{"model": "image classifier", "dataset": "telescope images of galaxies (Galaxy Zoo DECaLS)", "train_examples": 22083, "image_size": 32, "grayscale": true, "crop_scale_min": 1, "horizontal_flip": true, "translate": 0.12, "targets": ["shape"], "num_classes": 3, "arch": "squeezenet", "norm": "batchnorm", "activation": "relu", "depths": [2, 5, 2], "kernel_size": 3, "stem": "single", "widths": [160, 320, 640], "mixing": "mixup", "label_smoothing": 0.05, "loss": "cross_entropy", "init": "kaiming_normal", "optimizer": "soap", "beta2": 0.95, "lr": 0.0023, "beta1": 0.95, "shampoo_beta": 0.95, "eps": 1e-08, "precondition_frequency": 10, "max_precond_dim": 1536, "merge_dims": true, "one_sided": false, "adamw_lr_other_params": 0.001, "grad_clip": 5.0, "steps": 13700, "batch_size": 128, "epochs": 79.4, "lr_schedule": "cosine", "final_lr_fraction": 0.01, "warmup_steps": 2740, "weight_decay": 0.0, "adamw_weight_decay_other_params": 0}
Rows from block 6, named by matrix and row number. Rows with one number belong to one channel. Each number is 500 + 40 x the weight over its row's rms, rounded and kept within 0 to 999. All counts start at 0. Numbers have three digits each. After the name is the row's rms in percent of the matrix's.
# sq0: squeeze pointwise conv (model.blocks.6.sq.0.weight, 80x320x1x1), inputs 108-161
# e10: expand pointwise conv (model.blocks.6.e1.0.weight, 160x80x1x1, transposed), outputs 108-159
# e30: expand 3x3 conv (model.blocks.6.e3.0.weight, 160x80x3x3, transposed), outputs 14-20, a 3x3 kernel for each
sq0.9 094:481488596528507511470503550533537474493540457531452591494524537516503516490516502414507457468490500473443510494506520483497460560597467482510535462472440527507551
e10.9 099:433503466502524514516501560532495552469421509499465507457506538498389512501495481524477517535547503532506483519494453563423514468486495493469518433513432514
e30.9 102:535456495475484481468553540518513464520489449482468415462543508495514483497510465485492452504465490495483494470452505570449531463541518489530517541476488470446512585516526555518473480534504
sq0.10 107:461498527481488519491444502462526524521460551458462469432510491530508521498519505587455431555556551441522415496513487500504505445510565498509506529492467552467529
e10.10 106:476480548538536503510462561561511519526452512489434532536471535434441449436522437499499541444530405551506511486470585534410545490529452472450523548476524506
e30.10 098:459418495459504515439525572498526511447502479479498559482474510476519479477474524453530428481588514446474520497508439436540494518514538497449485580466465500530499504470467575531489441497485
sq0.11 103:522442569461449477484496488460524497417507483544484496449525566513496562514501459562522450526540415533543574488480483540510426471397498482491480426533459409486465
e10.11 110:482466545595557583529462414536467482517463530522584539501477507508503454472602479520495477488521472552485495484435599536534483604462464521490542545549486480
e30.11 099:527536450450483553466504446478494446500450540511522506506504505512477520456500511493504547435472478481499498538444538453432482560547518512552481540525451489406532490505514496446486461606458
sq0.12 096:507496515560439526479491552511483536497503481436486507464546453487500444513471482495516489439537451530564452479478522493509551491469567477556436504507567520476462
e10.12 101:453481493469491501435526545534547568527566508498474505578418501438481479475430455497512487508512541510515531514584497487485475544532466474521600490561507556
e30.12 102:479409539513505532588516420508515499464458554511541542475505476464478522537506541507474448493486554523443528436478476539507491521523492522487554504564466601467531481473563450494490504501501
sq0.13 090:477601443554494565532471517416455486496527474497590532528522509570445552480466523485530538485468532450514455455536491504511542518467487496515488506494459546532563
e10.13 102:508541509511542551523584471516564490575570449517495500549531480538473510575457500521547523468488543490482446556573512547510489526510494511459436552521496510
e30.13 095:482514506457557496445576430478404466505482542576482538517456489498476568541453539479490435477535496462523598480507476469519445458594466549483521601536449449551436526505417564518480491466529
sq0.14 094:487548442556455459486517463541466522521493519506504539494540514493564565443496483506581575509497487497467534502501445491555568517505538516497539502518451456536482
e10.14 089:479554484448493477515489448515484526451409514471461483453506504453481458495466542537490516453524461489429476461516491487530537522600506526477433516525442504
e30.14 102:449579463497517454530495453527436567479534480555481453480502517516532514528604502428545462497535603471531400525495458489585529474511444463498625581534543482401507461463508438527470523509485
sq0.15 106:495470560542471484478577500493487588418450501499472463498503536504499495487524391519524442444471507559519480487478512391533510505573538555512528516531569520464465
e10.15 101:475459415564557501501483480438489545498502534455596524450441513492479479465525531431510526415533466488455552492491588553444565528471492507532482531494481450
e30.15 101:580555492456526444476443532509537466449528497494495485511584455496481504503444549502472487514534454499452480561487469522445459520435462429451535505500547487504479507538498504554477487485485
sq0.16 096:455581490496453490491535604521496498499524456537503536478435454483570524472508543530443503549544588491511495466527538451485453457555458515481486508505483583488480
e10.16 098:460535472588492480518436484472453431507453434496554517480469477572503529557554479516513485483461522512458477537518492513543582506477426447480415496542498453
e30.16 100:526451496576526506551515463462475484562520463504501480535520454473513563510532596489436505447540557477523487546506582458509526505482444467453507529481539553522445490507504506502509470509507
sq0.17 097:477521453460503447512456483533489539508500522479505512492534438497537532496498491575462469471467442498517524472601415498493444487568541526507523508469532514492521
e10.17 103:566471530519578493480498461546442499574459500581534498529561539466499508498488428484461533453479504495471514459480469481511561443491507520424498484489464519
e30.17 096:468445556473446558496464460411427515539495512593485520537499514481435590467518545523480520542441514468502507553458447503541453541476470485519464518435556424476554475473477508510513522476525
sq0.18 089:497508499482495488436558517504472509440503494468463474405511460569466523542469498486502473500520503495454498461445497468473524492519557476517518533604506464512554
e10.18 103:464501559486637479576456492489496497489509557500497464490472506487454480493485529509485467491487462452480454528451525538476523552492474554475432539487465517
e30.18 096:570479516464527468515449484527473482403505450544553520478511472483510480462517479514526489480468427497451548448560455501498504434505467533506494472516522514424407578502544546490471497497566
sq0.19 105:474555504456552486584544540480511529446513546567487532535493563507532554525518516472462502431499428518521482482508500506489492483573541484461425489563495471517575
e10.19 101:513540570483441475520488580461524450506438456528467477488462549508466534560497485476431486491583481514517499487522485495492529572465533563428495545426547479
e30.19 097:452567514511521576449501483609536510519441508462489533483472464492490512512501536529448513578505518525481541461517485468490457468456584485511475477571483505519493499576538494470566489486510
sq0.20 091:552491484501508591537528458480535517618473558437554460511473472474521501436514489523528496478435499506467461488561488465466504571396512497449505533532460500474523
e10.20 104:517519557480475500568425512472545528463498497511418563501510517461461520441484445540531502515575484473527432463509487514510486533494494561521474527532546538
e30.20 097:551492453491455513493485539576566486522545453476500503510445506472516527499461491488489416466442448447504572429514506560509463492505507490503488527553461489580478588557510484484495486428519
sq0.21 104:508528516554571552443435535490469531487481524470438507480504535591502497461512526498460444503434552463522408535505576490506531488449577473459539470473452472544553
e10.21 095:442549468422486438493591513492497491509561530454492521470490491456465560497455492522494482569498475441485521503581584512457411517570541522485511517528485508
e30.21 096:527533520433497551483457512463497526432582451508484541507494511505443388506503477463500554493429500550485507503474518570529515516407418480584438465474489479525477539507488497473435528577550
sq0.22 101:471440436561441483486467487469522489566502504490502532531462575394467517478469528557542510427458500438503551510498427483469533456445481539532485494492480533563432
e10.22 096:484489410496499527505444469504520513462482474437448497574483486443507480543544478467472524456512513507429457430507469519513543602566572517509493449488528576
e30.22 098:546493526535534482422557586425537517508472534454470486515432501526484478488527495479513483462477437497556537492457503463477551539497450549503505523450527487475514514547449498479487444525491