Weights of a small image classifier.
Training: soap at rate 0.0023, 13700 steps, batches of 128, held-out accuracy 87%.
Rows from block 3 of a small image classifier, named by matrix and row number. Rows with one number belong to one channel. Each number is 500 + 50 x the weight over its row's rms, rounded and kept within 0 to 999. All counts start at 0. Numbers have three digits each. After the name is the row's rms in percent of the matrix's.
Before each channel's rows are labels from the 100 images, of 14976, where the channel reaches its highest value: "strongest on" is what is common among them. Only what is clearly more common there than usual is listed. The data: telescope images of galaxies (Galaxy Zoo DECaLS). In brackets: how many of the 100, against the usual share in percent.
# sq0: squeeze pointwise conv (model.blocks.3.sq.0.weight, 80x320x1x1), inputs 0-159
# e10: expand pointwise conv (model.blocks.3.e1.0.weight, 160x80x1x1, transposed), outputs 0-159
# e30: expand 3x3 conv (model.blocks.3.e3.0.weight, 160x80x3x3, transposed, each kernel summed), outputs 0-159

strongest on: edge-on disk: yes (28 vs 5.2)
sq0.38 104:531617453489474591480567478530566410500561534439477445497451465475560506490502538514418435435565457467451452526477511534463457414478478583465497501545509436479419477549440495449454436462485545491544540488431504495450491476485491476461520517521450515483500427461496464468423497472501472546533478557460506477514533525478640528485421467413550510426479554476574519482420526551515434502537521448528383544445524545518514499434437568434521474430525493400447543419567545458521483558477561
e10.38 106:427481472521603533521485444428506447470520545460500533538506548513486512535507467509526526472541477421501511483586500575446490621611496414530509478483468519469440532510500472566432553565369516491522503588453448490454434436542465523458451465552474567471578490462502480519637564438467491491532476557469607574534479474493527576498541509471562535546568598508482512519506607565492542423493450523421464459578520475528441485435607503609554524501495444404415402541480460496530516575491516
e30.38 099:532469524495465440470534464528552459537520477496538539487561472524496533360505554577518506536573595531584515519464574482524476511488545529417502440525483532567386420477515517456551447486422528460529464514498544514521495497479559434421479495526527549628457518389352523492491500578497526497572582473479554431525451435539487551590431492486521484553464461401528569520391580539544509414507514538485419462467503557422527491385519481469500501518467482492546470437380538431562481485560478

strongest on: shape: featured or disk (70 vs 30.4); edge-on disk: no (57 vs 24.7); spiral arms: yes (50 vs 18.8)
sq0.14 101:568435526486493498401482437455485521460392460539531530460515475521497444463383425423475413500535527486541577505480475485429397588495460488516468458413544591539453469472555448503449506525497445442554591527471457525516499476468487570518547536551550440455522475515432514522554580473476539541448540558432507514456548462493483401418578486494430456418489408526493574485507577533522586533549509496499574562489507555491559556488468572545544445441398462533600531575510501461579483515437510
e10.14 106:474535473433544450461518580444414509456436515487452430558563521483538504546479529434460450497511450548404554541522553427510434570493468498422504550469497399455543472462557544596549462463545460547489557482586543427575554528540527387497510503486429577514552590506455477637550572509459452598504532478481473549547451508479451500426451501499511588433386505563496523500520442555523417534554580558483484513505484460554515482482520454439522628501511464509516503602431531481436494503510413
e30.14 100:434466503536543480422441501446527543494578530460541509546461517595528383546555608516582435448511503451459490505549426476438486453524473579453515528569514527539436490509499503556454559503489582508394464401460456494450497506498555552493621490454538429498438480525477599522523563553527454572530499392438471465524511510449502547561489430442517437450508567566606603496457485584543541547440504489542471539461551510421490514511477506468532542512497470552412508588457444471423553499492374

strongest on: shape: featured or disk (81 vs 30.4); edge-on disk: yes (49 vs 5.2)
sq0.63 092:538447481470566427488520441464490493519589504488538474417525596449482468527521516519541417546578545542517504521532427516476528486456597492516604462510585442547513546555506496597538544546527471406500446429494501476566604463539516425490489505560446485448541525574494413528592482457505528465543525437430453555480553576520507580586461488556521612578495471447491514457501503485484497439511625567514502556635497535545426456523493529464502488513431476546561475455537475448507488527466514
e10.63 096:441419485449545422428432485514453488331467462498511472485591430512491463498413454533401499537572429539496529459463443595537545529559538564548459435458524476519508515571618495408492447516507461493522595504490503453499362569493405529449517509508542524527473517519528507490400441505499554493510467557447482449540495498499391547462503545514374502540404435498622558499461562444514534489449544545417521493468543539519503483521536511528494449534450532423432528530524449564507431494493501
e30.63 096:472494458550538484528403472531540447454419485404509438556482549524616478507552541435411510463520453581463522438554498516475512500434536522515485514485422501497463405448575507541459441430513504557496457507571430427497535491480420522485504500472503485548530519529406462436481525464596430488458562459438619499443494482416531578504411519481504492355462564514544532445491459445518457429508477504539523504453471535519580592558520450582512484530496532512562484518546396643583420512463465

strongest on: edge-on disk: no (60 vs 24.7); spiral arms: yes (57 vs 18.8); spiral winding: tight (41 vs 6.8)
sq0.30 094:466516530476534486420529528548573463591489401390409462468462469384516488605423521551423587552454512445578512534469464554524498545494501465525504501526529480522454470506474547528492555420431522552482442489500495507594503532526451396475508525510567530450421578425442442527511517454432487453550601453494526488489560534487570512491484580515533495466461468439517523544492537466513558448580559515480537546538452440593478545472513545432439442588460555439443477477564561525525489571519473
e10.30 100:422457528582580497570514463542495520501537522470499482479474516567507461513508411532387603539501466461504538557572547450416504482574537608415443549508486396537472550505485461441476492495504511501500455493362565428554478521533414506450576520432450474549503443525514624530533444546556425461439481492444476491499464557472434460494425550542572512494513518522495596516565435516515548502537508622539503569473492566582503525457531455538508551445473553493501595600375512451466510455515516
e30.30 104:564505503424450587502483446559542532508515516520486566569459511506481559493547481492385454577504497508598470585486463548488452484465628459403443512401494463514444545480519493498515438485511574530470528467570596520490452416490622502565458459488492551445465380539506528435529465471569500489551551408443573502540511363554467476429506519500491525503541514547407524493544537430551552462464512564500429506541628432487475554553497479557438426427492471537468480535513502494525450508599450

strongest on: roundness: cigar-shaped (27 vs 8.1)
sq0.61 092:445486417546535484593479499624466473495474517480507378629410554482534618525553519538492366559469395482438465561554542573548435456460469505460641519554457504613460481533455455520431589465483564513517488487567484597413473549578477491433520515513471458522495475456435463484581583452470525494479479516462506535486505499497448539563492466422525539483535441517495526540520493442475498548458414442501521461550492464472470461489519447544464546540493516567493385487426451542507398479514551
e10.61 099:493454452554528533493485510571513442444460446559532439504514488524474488510451429465343463483478449518506546620471434409422520465531521565451459509539502455439513353562513436480437488488445514479429468480446522593554441524482508515620517533522500518448446417555497480473439600476528473464511462491489513458485527529527608443515484508492659522501477478558527529462528596475552441501532540511508400515523500610491510529538457478498454427402429494508466551402466513522455588439530458
e30.61 093:586521530590481492498394432554508450497440483501569568507494461517491440403425458444444492462429394452493453532411536432508536504453583510497487472484465496523499458413552478513429512628493473382422447472525569463441454563453430546659493465462516477478540481481530506461415440507516540526459525562480577545509492467515477509541444486472503609534466415530561500404518502547533444484504553605484520538571486455580555452507548475489465501440519437455434542474485470514464525573557438

strongest on: spiral arms: yes (40 vs 18.8)
sq0.60 091:641498532428544510403467484459543477552450485496457556464424466502521520513444482512527428536525413472462493559501513496442537451627537528527413438538425501474465500483457442443454506439429476488534396477513531443482496447495516470539606530507501476452470537547470442349469477393603481498513442534434487595558476446475520498484516475499508423494497485456518503504479515464559500447541524498436530537532610503535454468493482439430471534429576523439600493464504445416451493444459526
e10.60 104:454417495473465470562546577469433505527515506450537497426439469492460555494429539481490559503490540481535539542555487475458451469529444493440529543493406549519458558517482552510463541506446465526504551587532430477517444405516490427506514611541498513484559543527508492604470582464524476477531509396579504516465461491466498606588499415514510476474497526542508425413541544526532469555484483510447396427557409457419466491560434424550537480382481571454529467537560549573419533559423351
e30.60 106:506464522512489477500467508450505443495505406473513445589497515455489476569586542393491509511529488509432432480501416505432469441589511548500528532509404461362429482499468521434447650494514495399401530542541479466513505544506535523410544554466592547429490480405512555448447429521455551502548480514526520487451588494469434542503468435477452470435477423437504518445452476529544509533423473441552470358359475526527459523500456502539501444525572476457495507444476548454548523582472481

strongest on: edge-on disk: no (61 vs 24.7); spiral arms: yes (53 vs 18.8); bulge size: small (35 vs 7.2)
sq0.68 099:453539563539527469566438570447527458581497517479532467451461416466556488523482510517486440397443387476505549501607545455492441465562536429560522511529571484463502462438474445513584494529474487399494511436483480482545394558456455500551524496525479618495502531538551371523510480463451538479509631473534461551480585425571543469439531505471507485423504458549470466425482549555543521548482523456547559477581468561533436541450525485454480447522572542526584496491487449540587504484525484
e10.68 110:484444553504600435600417531425522494512397585434488455480566524551544589469429521413547532586533506538488531520584419450515429518474452500480571546632430500528389535503475439556475549523544526606521643498524535472500482457501631484483476453606593483521470468475560537487440499467466526489486465457465489554532499469517424512505442468505454574564529369495475502467515444422504515454514482524447548548513487501517493499444472505519580516445462472491551497489438517531580474511434463
e30.68 105:547390544427458490521484433552596542399446501501503446511436496553510554526456544578395491516526460407507446415471472504477403521431541477455557437498419435473509549489543558555483504507520457491422581418553503511413497502566575430583461492512466450508485459469477420461513533460481454433538526630510490485586430561538508534511531454478466495483475408614334476523515495544549518550472515474486505573483504472518455573496493481489481466414544501569457442571471464568488570503471518

strongest on: shape: featured or disk (92 vs 30.4); edge-on disk: no (78 vs 24.7); spiral arms: yes (71 vs 18.8)
sq0.25 099:540444403467490478466430513532493504506474548557539472468571483556519505547454464514471470506484546533489557464495540512465558546522507517582519500471451543508491486409407421598480581456533545413472544557494467468460443567504446602565448604492485443439485443468477447437469521505447492485498552477349502451540487439579500494493464565472483561464464487505514586584520475517506570461510481556423463484488500537441559564579548518515523475549506513417447506550506537515543492471504459
e10.25 099:678593475389463599547583573537601513590579603473444470578546532449563524453560519456547520565517490418570538497613545471496491525523553441598453521487480611511554523526496499564440501463515451569497522516451573464479526428436495484548528531525527491524388598518510460433531478479516507515489528419502487435496566504531475543496564528517434512505459547501447509465475462487496474542512516476615544508567591539523528562414521485473434572534536508515460504478480523483510462466451480
e30.25 106:379440455531501473470454512510495458477452567517433437585441541466518457536426445453411522496565507512489520444492509499526552522585452460571568590538499452473523526416417521495468527482456467410436517489488503442550532506426476491565511589441464526479557447492541549554512509494495518419502479617481474524463593551538445608450560556475582475644495465499437553528449516519390434553486440528540492449456516436447455544481472461536506565508537519519491437483486537413584403401471439

strongest on: shape: featured or disk (76 vs 30.4); edge-on disk: yes (72 vs 5.2)
sq0.59 099:465536427548507478561539575471503530540512565489488630512586464478486585430431508438518490522570536542585510525522495550525477553520355573582467531577576578373521569445433399523418446517456458487578491560471526524455490576475531578526513503540433474435526400529433518474519579532443518528474461482452500474456512539568587524480506508538502444478521497539531541503477504510514545552564512460466567467450517433478490524510576423466454509525507522502532496552521503593500545559532420
e10.59 106:503499384568457461406444606489504523494497469468540533549531549544436475580462498487470424592579474463579556463444541469427403494480456487585417564512505496430446476535507605517491507511553420463531551411537530551474494519502521538405610465467513546503520527501471498475458503601478466479407452440524473518490494595582509422482435462600489464504504449541504456415447459490572492449534518376509539533561565491484437516420522493490446457557537530558420469518491546433521526412454534
e30.59 088:495477479459491584491585476488420499509551414447548560478378519500542432526513468576472389612457520465451565529560492524498585499442471475487420493434610480491452453439418582500467517428439491522511502488491472502469454511547506524521431483441526525468482572463547501450508543510448468445408557522541467521463592478508503426466511564510452476549509409602428404505514525542491394523426537549445420576451497475488511504444550493505539535379526567516462500478617448589501539508545437

strongest on: roundness: cigar-shaped (34 vs 8.1)
sq0.70 092:499498468563495454540474519643470499510562508510494434432450486489463516470522546561548505532418479500501419447510569578505447519428472425487518489553526580481547496509428517551497535408476408511567494524523496475485400611537558519470424502512445518505443456512514452510413540478429456488532467457531539470544476525462466596404510430529412495397510461502514505497502533490497572576533459476466456498499418456548486500492478561432467496565450464570440572486515579539449520530463510
e10.70 107:515365524444557480511452539505506476527410481422504493461428510458462502591484464475471497531457550424477438551435491492591437515524478535438488460497473516488522482614472503513369454427494479529483438463596437446480498522527471507628532521482590506510502486506476359515460473453401483504544549515487453564454551551513503532570547504510571487538503479492472512388515453523456440392515501449503472521514490514608570516455498518477322599530516481576476483519491453495479392571506469
e30.70 103:528456454420402539584508514531498489457451521523526482508507514530449536515495450514608624487531491521436402452518475497485519536367527451434554465535479614560469531486515496468476531541423460476523532503582520543537443540466469507527463499503512406572510580481420514510453484437535494538487470579471455547554457407586500565542536590456477464453408547598483398419446545598529452489562487601510473535480404490448572555546422568505528434519480543514505568499453505452464480546580497

strongest on: roundness: cigar-shaped (27 vs 8.1)
sq0.40 098:475504451516457495486493546486489507492547433502548486535473511441535585508470484450548354518410454511514467448534482495506482484462416549484479453437530511552542506503466394515459501520474533540525498423533487445465480531394513524442541554519560548441529456438539448475465457491543514510481505469537474532419485508485463525548563546531453561464539487469540449500450548442504551592508531450492514566441505485474464497437500514545566450473502495553501466476538522474471461546546451
e10.40 104:439494527468518580481503482433539555438522441597526468459468518476437386549427561517580472418586525541495515408549478504522441493511574599467467483477513502541535567529536459486437596468521362613586479435474498553489480469537517515491574462516559544562520515495570606505553537506525438578535536525450545493563563599450427567524467524407523534579480478497519477500476551598517520498490519502473464552450469460494383515556445508505461532529527547548531412496472448478444489411414457
e30.40 107:509586553448488528488434440560476504453493482601525571451492486527499506465482578490512557517499496450502559526401509515514515493452542613516522478428533495506499546579490488469554547400518468564447594563424428488557509574462477467502403543592544471488575547541549520529422592510499483514621513337429511505521564518433620497461589543490488502457423560509548455540519470478550501563521444581458429506544537553532408528470516542576558468587568455516508485473512579536491494474538505

strongest on: shape: featured or disk (70 vs 30.4); edge-on disk: no (61 vs 24.7); spiral arms: yes (49 vs 18.8)
sq0.36 096:473486602493473502508493457464505561550522506495551531468508532529477437489483470471477585457506540520427545556550504484528465538477456492512497497457528513478484490509628486413477473473490523404511528555519451484500483461519441485493538516562530475591447508516474476578516476547474460421476560603451580441509524467544443499520487500453472536495531402540572511537576521457443496521479499551518527495481514497469551541522445524628419436492473530485456460475482564490514562463534605
e10.36 109:514511561441447487531511518511451578616550561484440450543480511631527493453489598567542520477470467519485521473476429406465556474537500429490481529544533578493448487479448492535409521490444478481612455424499506512447638485588522458609536407454472527457476497515478544490579543506465465495483548466474474545512358518540446492481525478511576497490490496506515549596408564479536550476489559529447533488491415505486605431599476522548534459513438542579403576472533494605490496447485505
e30.36 098:469472441465520505461514427482478535504468530484493547383489474538455466611460478488523492583540476450493525483501496593554497483538492335495399589530453491519518564450528460439535595474541561468454549496467494506503472482536639398538423400408523549535469484476571598517586414459490418556465544464534516511544472438451422447512493479527477563424617484533496532548465473514401380560514440508515519493472501466513412510465497502536457549480534529600492431500512426494488531510488512

strongest on: edge-on disk: yes (26 vs 5.2)
sq0.26 100:462569618443551488478487540536528469503515511491435481599450526479505450435536477505485524409456524432433558448563432460536485444527469577539516589502532488499502507510513549575531535490495625498507471448560520486502461498480515483478436416476461407529404500516457520411462640532500557444609485512529486475486580493472564445451452496514538504572485493484489535514455482511509483546454474514469490477527527505482455550513470518487551510422522460426457490502428560467468482487545386
e10.26 101:543509443492466484584506472541608508421472554508458539432494510440457522524573461450488525526518443536528496482542480548494513632479504457513516400445528483497534430476459516523495514521431506589459456515569456400512541510517464529507571384469508545441516486564565462464490500503579504487509603527568580483445572527478445527534503510437662458574480391474404491538498478401461526488504487567496533566563461504522452485514554508599405434510524521445447448480565566508527409390518572
e30.26 106:491438483592521463521629530454458535518526511479566564538574528520542521435479520550568490548511402522462544480481528572487431484571531634467493490532544426599544551479497535592491503483480527476524510576490541589451441530517536493510583513501437562562510530427565475513417547544513555527455539499545508522487476404493537542550579600461453527531545563515441386507515553516540560453498427461496503422524531563580536577435552476433522458405514460525546483486428634471527566521511573

strongest on: edge-on disk: no (58 vs 24.7); spiral arms: yes (53 vs 18.8); bar: no (39 vs 12.9)
sq0.10 099:536470513475482447450496445493454482593572488586490454477441534570534520503445483504509605542532430503467475557504577439546545514476557461500541438508478491509515464453476520443586559518542547522479465454511444398500399454436487615521497499450542502525362485574463500430515480488546485409522562458469538486455445450566496484415497501497536457453514451530615494535442547559442543535526419428514549475529450550479421539399421528531441509477609488497501549517537418456500538499491446
e10.10 104:498510586622437498513443597501508539466465537588425413450548565436524529526453532521522468509484524525507551458489543515459448419403500486521607538678499522580501562469504643457546548428478540529456454505548542456560422481427455449509490483504457543464494478466504486540489436434496527516458479534467551475496457452481531422555617514556552528470459536464567538487529551517476557446469417550531501480495451433441458508534490506567455558546541436557466459479473571458475516366439532
e30.10 101:455511460553523412528533537534400402489511529484444487533569574524473564579464422540393459459560446450488486532557416545503534477564467437559396460480531467525435509534468466473559426511500508477592391503554461437456525461527454435521429548591458495519483604526467505604489546457488426490588463519461511508463579534510492540552432457577431515527521554602422566485505528468496469516474458475494533584444593510514595527504528428449468558470460574482401514516586491519542538513480538

strongest on: shape: featured or disk (79 vs 30.4); edge-on disk: no (62 vs 24.7); spiral arms: yes (55 vs 18.8)
sq0.32 102:478471541374504392441468529558521537497498487492478491435505534495424476478552480527428474532507458538520449534527529440485496508505481396455470537503497460488506510574472555537526485479527468445553448465523472540535502414440503542500548515568529475532538485566463492426585442493480601477526533582453526480541554517617488488579572540578467538509503521441546479475400542529527526488511445492525537443434522538460524474433490550544572499499444448564488489527485494472452481535544485
e10.32 095:565405557488502480513518498465461472609611461550493532566503455436528439545580598553498621477548527448567499579509617519478466507523555477494520521512461589506575423506654502488475512434606524493488484526452456506503551526461483606556542439478430475496439504537477492484426530471470420480463468482444477451465419623502504485512442562537525493433454541502467499585545472458490417531495418427392474511575564514482567596499540440506544482511493504492528447445529428502521457503497523
e30.32 104:453484528578457416475558473491461490504481463459485513491476473645494442571474582436564567549494452528545449420494430497479503493467461433514555525471470536523514492500460606568515537455552507554523522499487497432518449504523471518414554466470464550531556392391586537471535529489506501507420421410498414528494497523398509532436517503488571538420441525604553502488397509504509482427523511505510577532526432416457464500533554548403546525571486416432500502494463463651593532530551472

strongest on: roundness: cigar-shaped (35 vs 8.1)
sq0.18 101:572534506434456539519531528477508494521534489492465454515476546427540476541419591516450618484460507573420544504526447454429481530481519534441478468452474436481478536553545420529523509437514449463446499440491470474454562487527603455484503452442456524514574500504527517466519482513505544540457518492504552457508531463539467469524500552567507546479522409531472418428496543481498509501528526495468519549507464462519481451484523504524525463485528537510440448530463508416465484449466513
e10.18 096:479530532430556440565498434560411477561510463484523488495471489569522466498614523559537525506507483536496471414447429484441475513496654485505500563478499413540478540510527598475522500524578482584435438457482497463500389539532499451532548491511442411453497497550524560541475552483520571534508587410468411513474513565482534557500522453484471503509523399550636535498464487502453401459470488485457509576542429441428544589445453479493473417507606488433571472448530544588518590498492443
e30.18 100:537500550509424476507460514495503517475477378529497574489540575510479517493461371501527536492408419591557589523564473477456361538475536444353546476494540610460568563422432436503540501548465430510520442504417434483523510443418531463505459504506534515494573572466477529519496447483481520498495476453539544506444526507486598475518454508567543475460557575424541497438399533526463526521522579553472563548514493474537495503494430507520477544584533491503581500608511547564533443525503375

strongest on: edge-on disk: yes (29 vs 5.2)
sq0.33 109:514506468603499456437499539520446458557564449440553462489530413451436493542523498504459493534453442538550524515483535491501598467506547470559632503451555524460542422425452570454526459419434543480475492504467477455471567477500418455513515522537463473467496456423511410543379468447534438538435461453547488522450574591511441504581522507527536489463510462499522445539431477456456507431526561546507502438493474460473524507499548550484482430502580532447424382439530509521384455554465476
e10.33 101:523476543559528524506455505571491481438524496555622493458591446597449466505476523543547446544505429619489504471403447527613468462445493546482524538520500421535455443402557456472518572468498506470419517494568471550496454463530548446458479564504484502573506558463523423588551446405471485526381491471415484409487501484468509459513492530491536542530519510477425444458505510479561507547390525559541585411526451583469467465494437531512463595422589492471582527495438515482531520463431597
e30.33 099:491441530448460485412439496460424539495546499404523551452603557499566477524493560497523493509548460506488479524542494475453504524449588530516639546459484506478487465500481434514483458571458415473519453545542474484529531505511409484541513498561511497534509503477458466533458467484508500552473523414618441469527483442418517523519401501459672527487536490466576501496450644519595591501436505464405470386401480541456527614500538557500526396567479479443457487517441487458483453465506559

strongest on: roundness: cigar-shaped (47 vs 8.1); edge-on disk: yes (33 vs 5.2)
sq0.43 098:500378454551559406513485554482554537553544465435606490557450562531465522414530492464480476448530480427454492417470549506534452458577445495473514470532546449619504445537427526492488458481481560579534531564493546509421554469534494522506478486562455496539531615565517520488471548508502440444525483427512523504484485533470527455476473629455424486548550459530511535378521510513486520455484532503476488611437557464478489572471522450451522511467491432460481406456484465423538497593456539
e10.43 087:526528536607503521538541465546489511598545511391524557555491547501452491472468432487497539501424456524385510508504523519480517652519443479387498536482500415514494547480508486443577481452550448396408540410450466394517545485508480399459443464478515554513432460507552480482550554516457508550441508507577530492572547571472435440611533462515523568575496575539548498564446469454436544511463508540600537474505514441509514453453441480505484521492411401465453551512470511422513605513542481
e30.43 089:446482440477465551537432494473418631444541534552580463424591531506513618457454521528526582564487490478609455581484515458483426511426509526579527420491490517435405495546531518534571504571544423552522468603486471428493482501545500498550505519491549462501419520496432589431453527496538432588446427423458577492507445583428540512428511442491502488469478532514508551461435476516456454509476572423497412459537499583529516480497494560466527505515487427404473555499485440443494494581433547

strongest on: shape: featured or disk (66 vs 30.4); edge-on disk: yes (45 vs 5.2); roundness: cigar-shaped (29 vs 8.1)
sq0.62 096:538538504421499447526515417510502536460502553457478489473422495459495472489490496557546561555536519539468525468478534523576467440502529496487475512473548525479474605567521487560523427490500476450416480532526444429468444503396583390442576475487493513475510571481541475422515444481430493476490539461504478516586533486561454472486477464475479491541545574537463516548566477430476564492470575486508512475491541573567439518542538608462523526554473498443525427516518493530491486508507491
e10.62 091:434532510518505568567492455534529393492474461491533466455440552509439503518437425354495542373528411428470457475554505482520539503420532504465482457585462549490581479397562550449478513519546456572455547479531556558549504516501488422418513476446497453556433474582471597479523423514466520451506473425536528540447600508548418484475498558535425481575419522461532457490474383528507530457413459518464518560503443465450571583545513468448482519446467484474472457565422563474439433458492530
e30.62 099:608526435501529476497535465429537430556539429499595429528441373603500428485645490523536554486487474518520498441476573515505569475466452452456501534486487478556605477533538542540591425486509547436503491498576507492511408592443525495496491491526488425503495500482470529495554551464452553527543515497472530495480465563522490493559536483569524490397468523498378505407499479386567539481420467564479508424464494487538569455567459489507448430383437534494470448518523488654491522499470481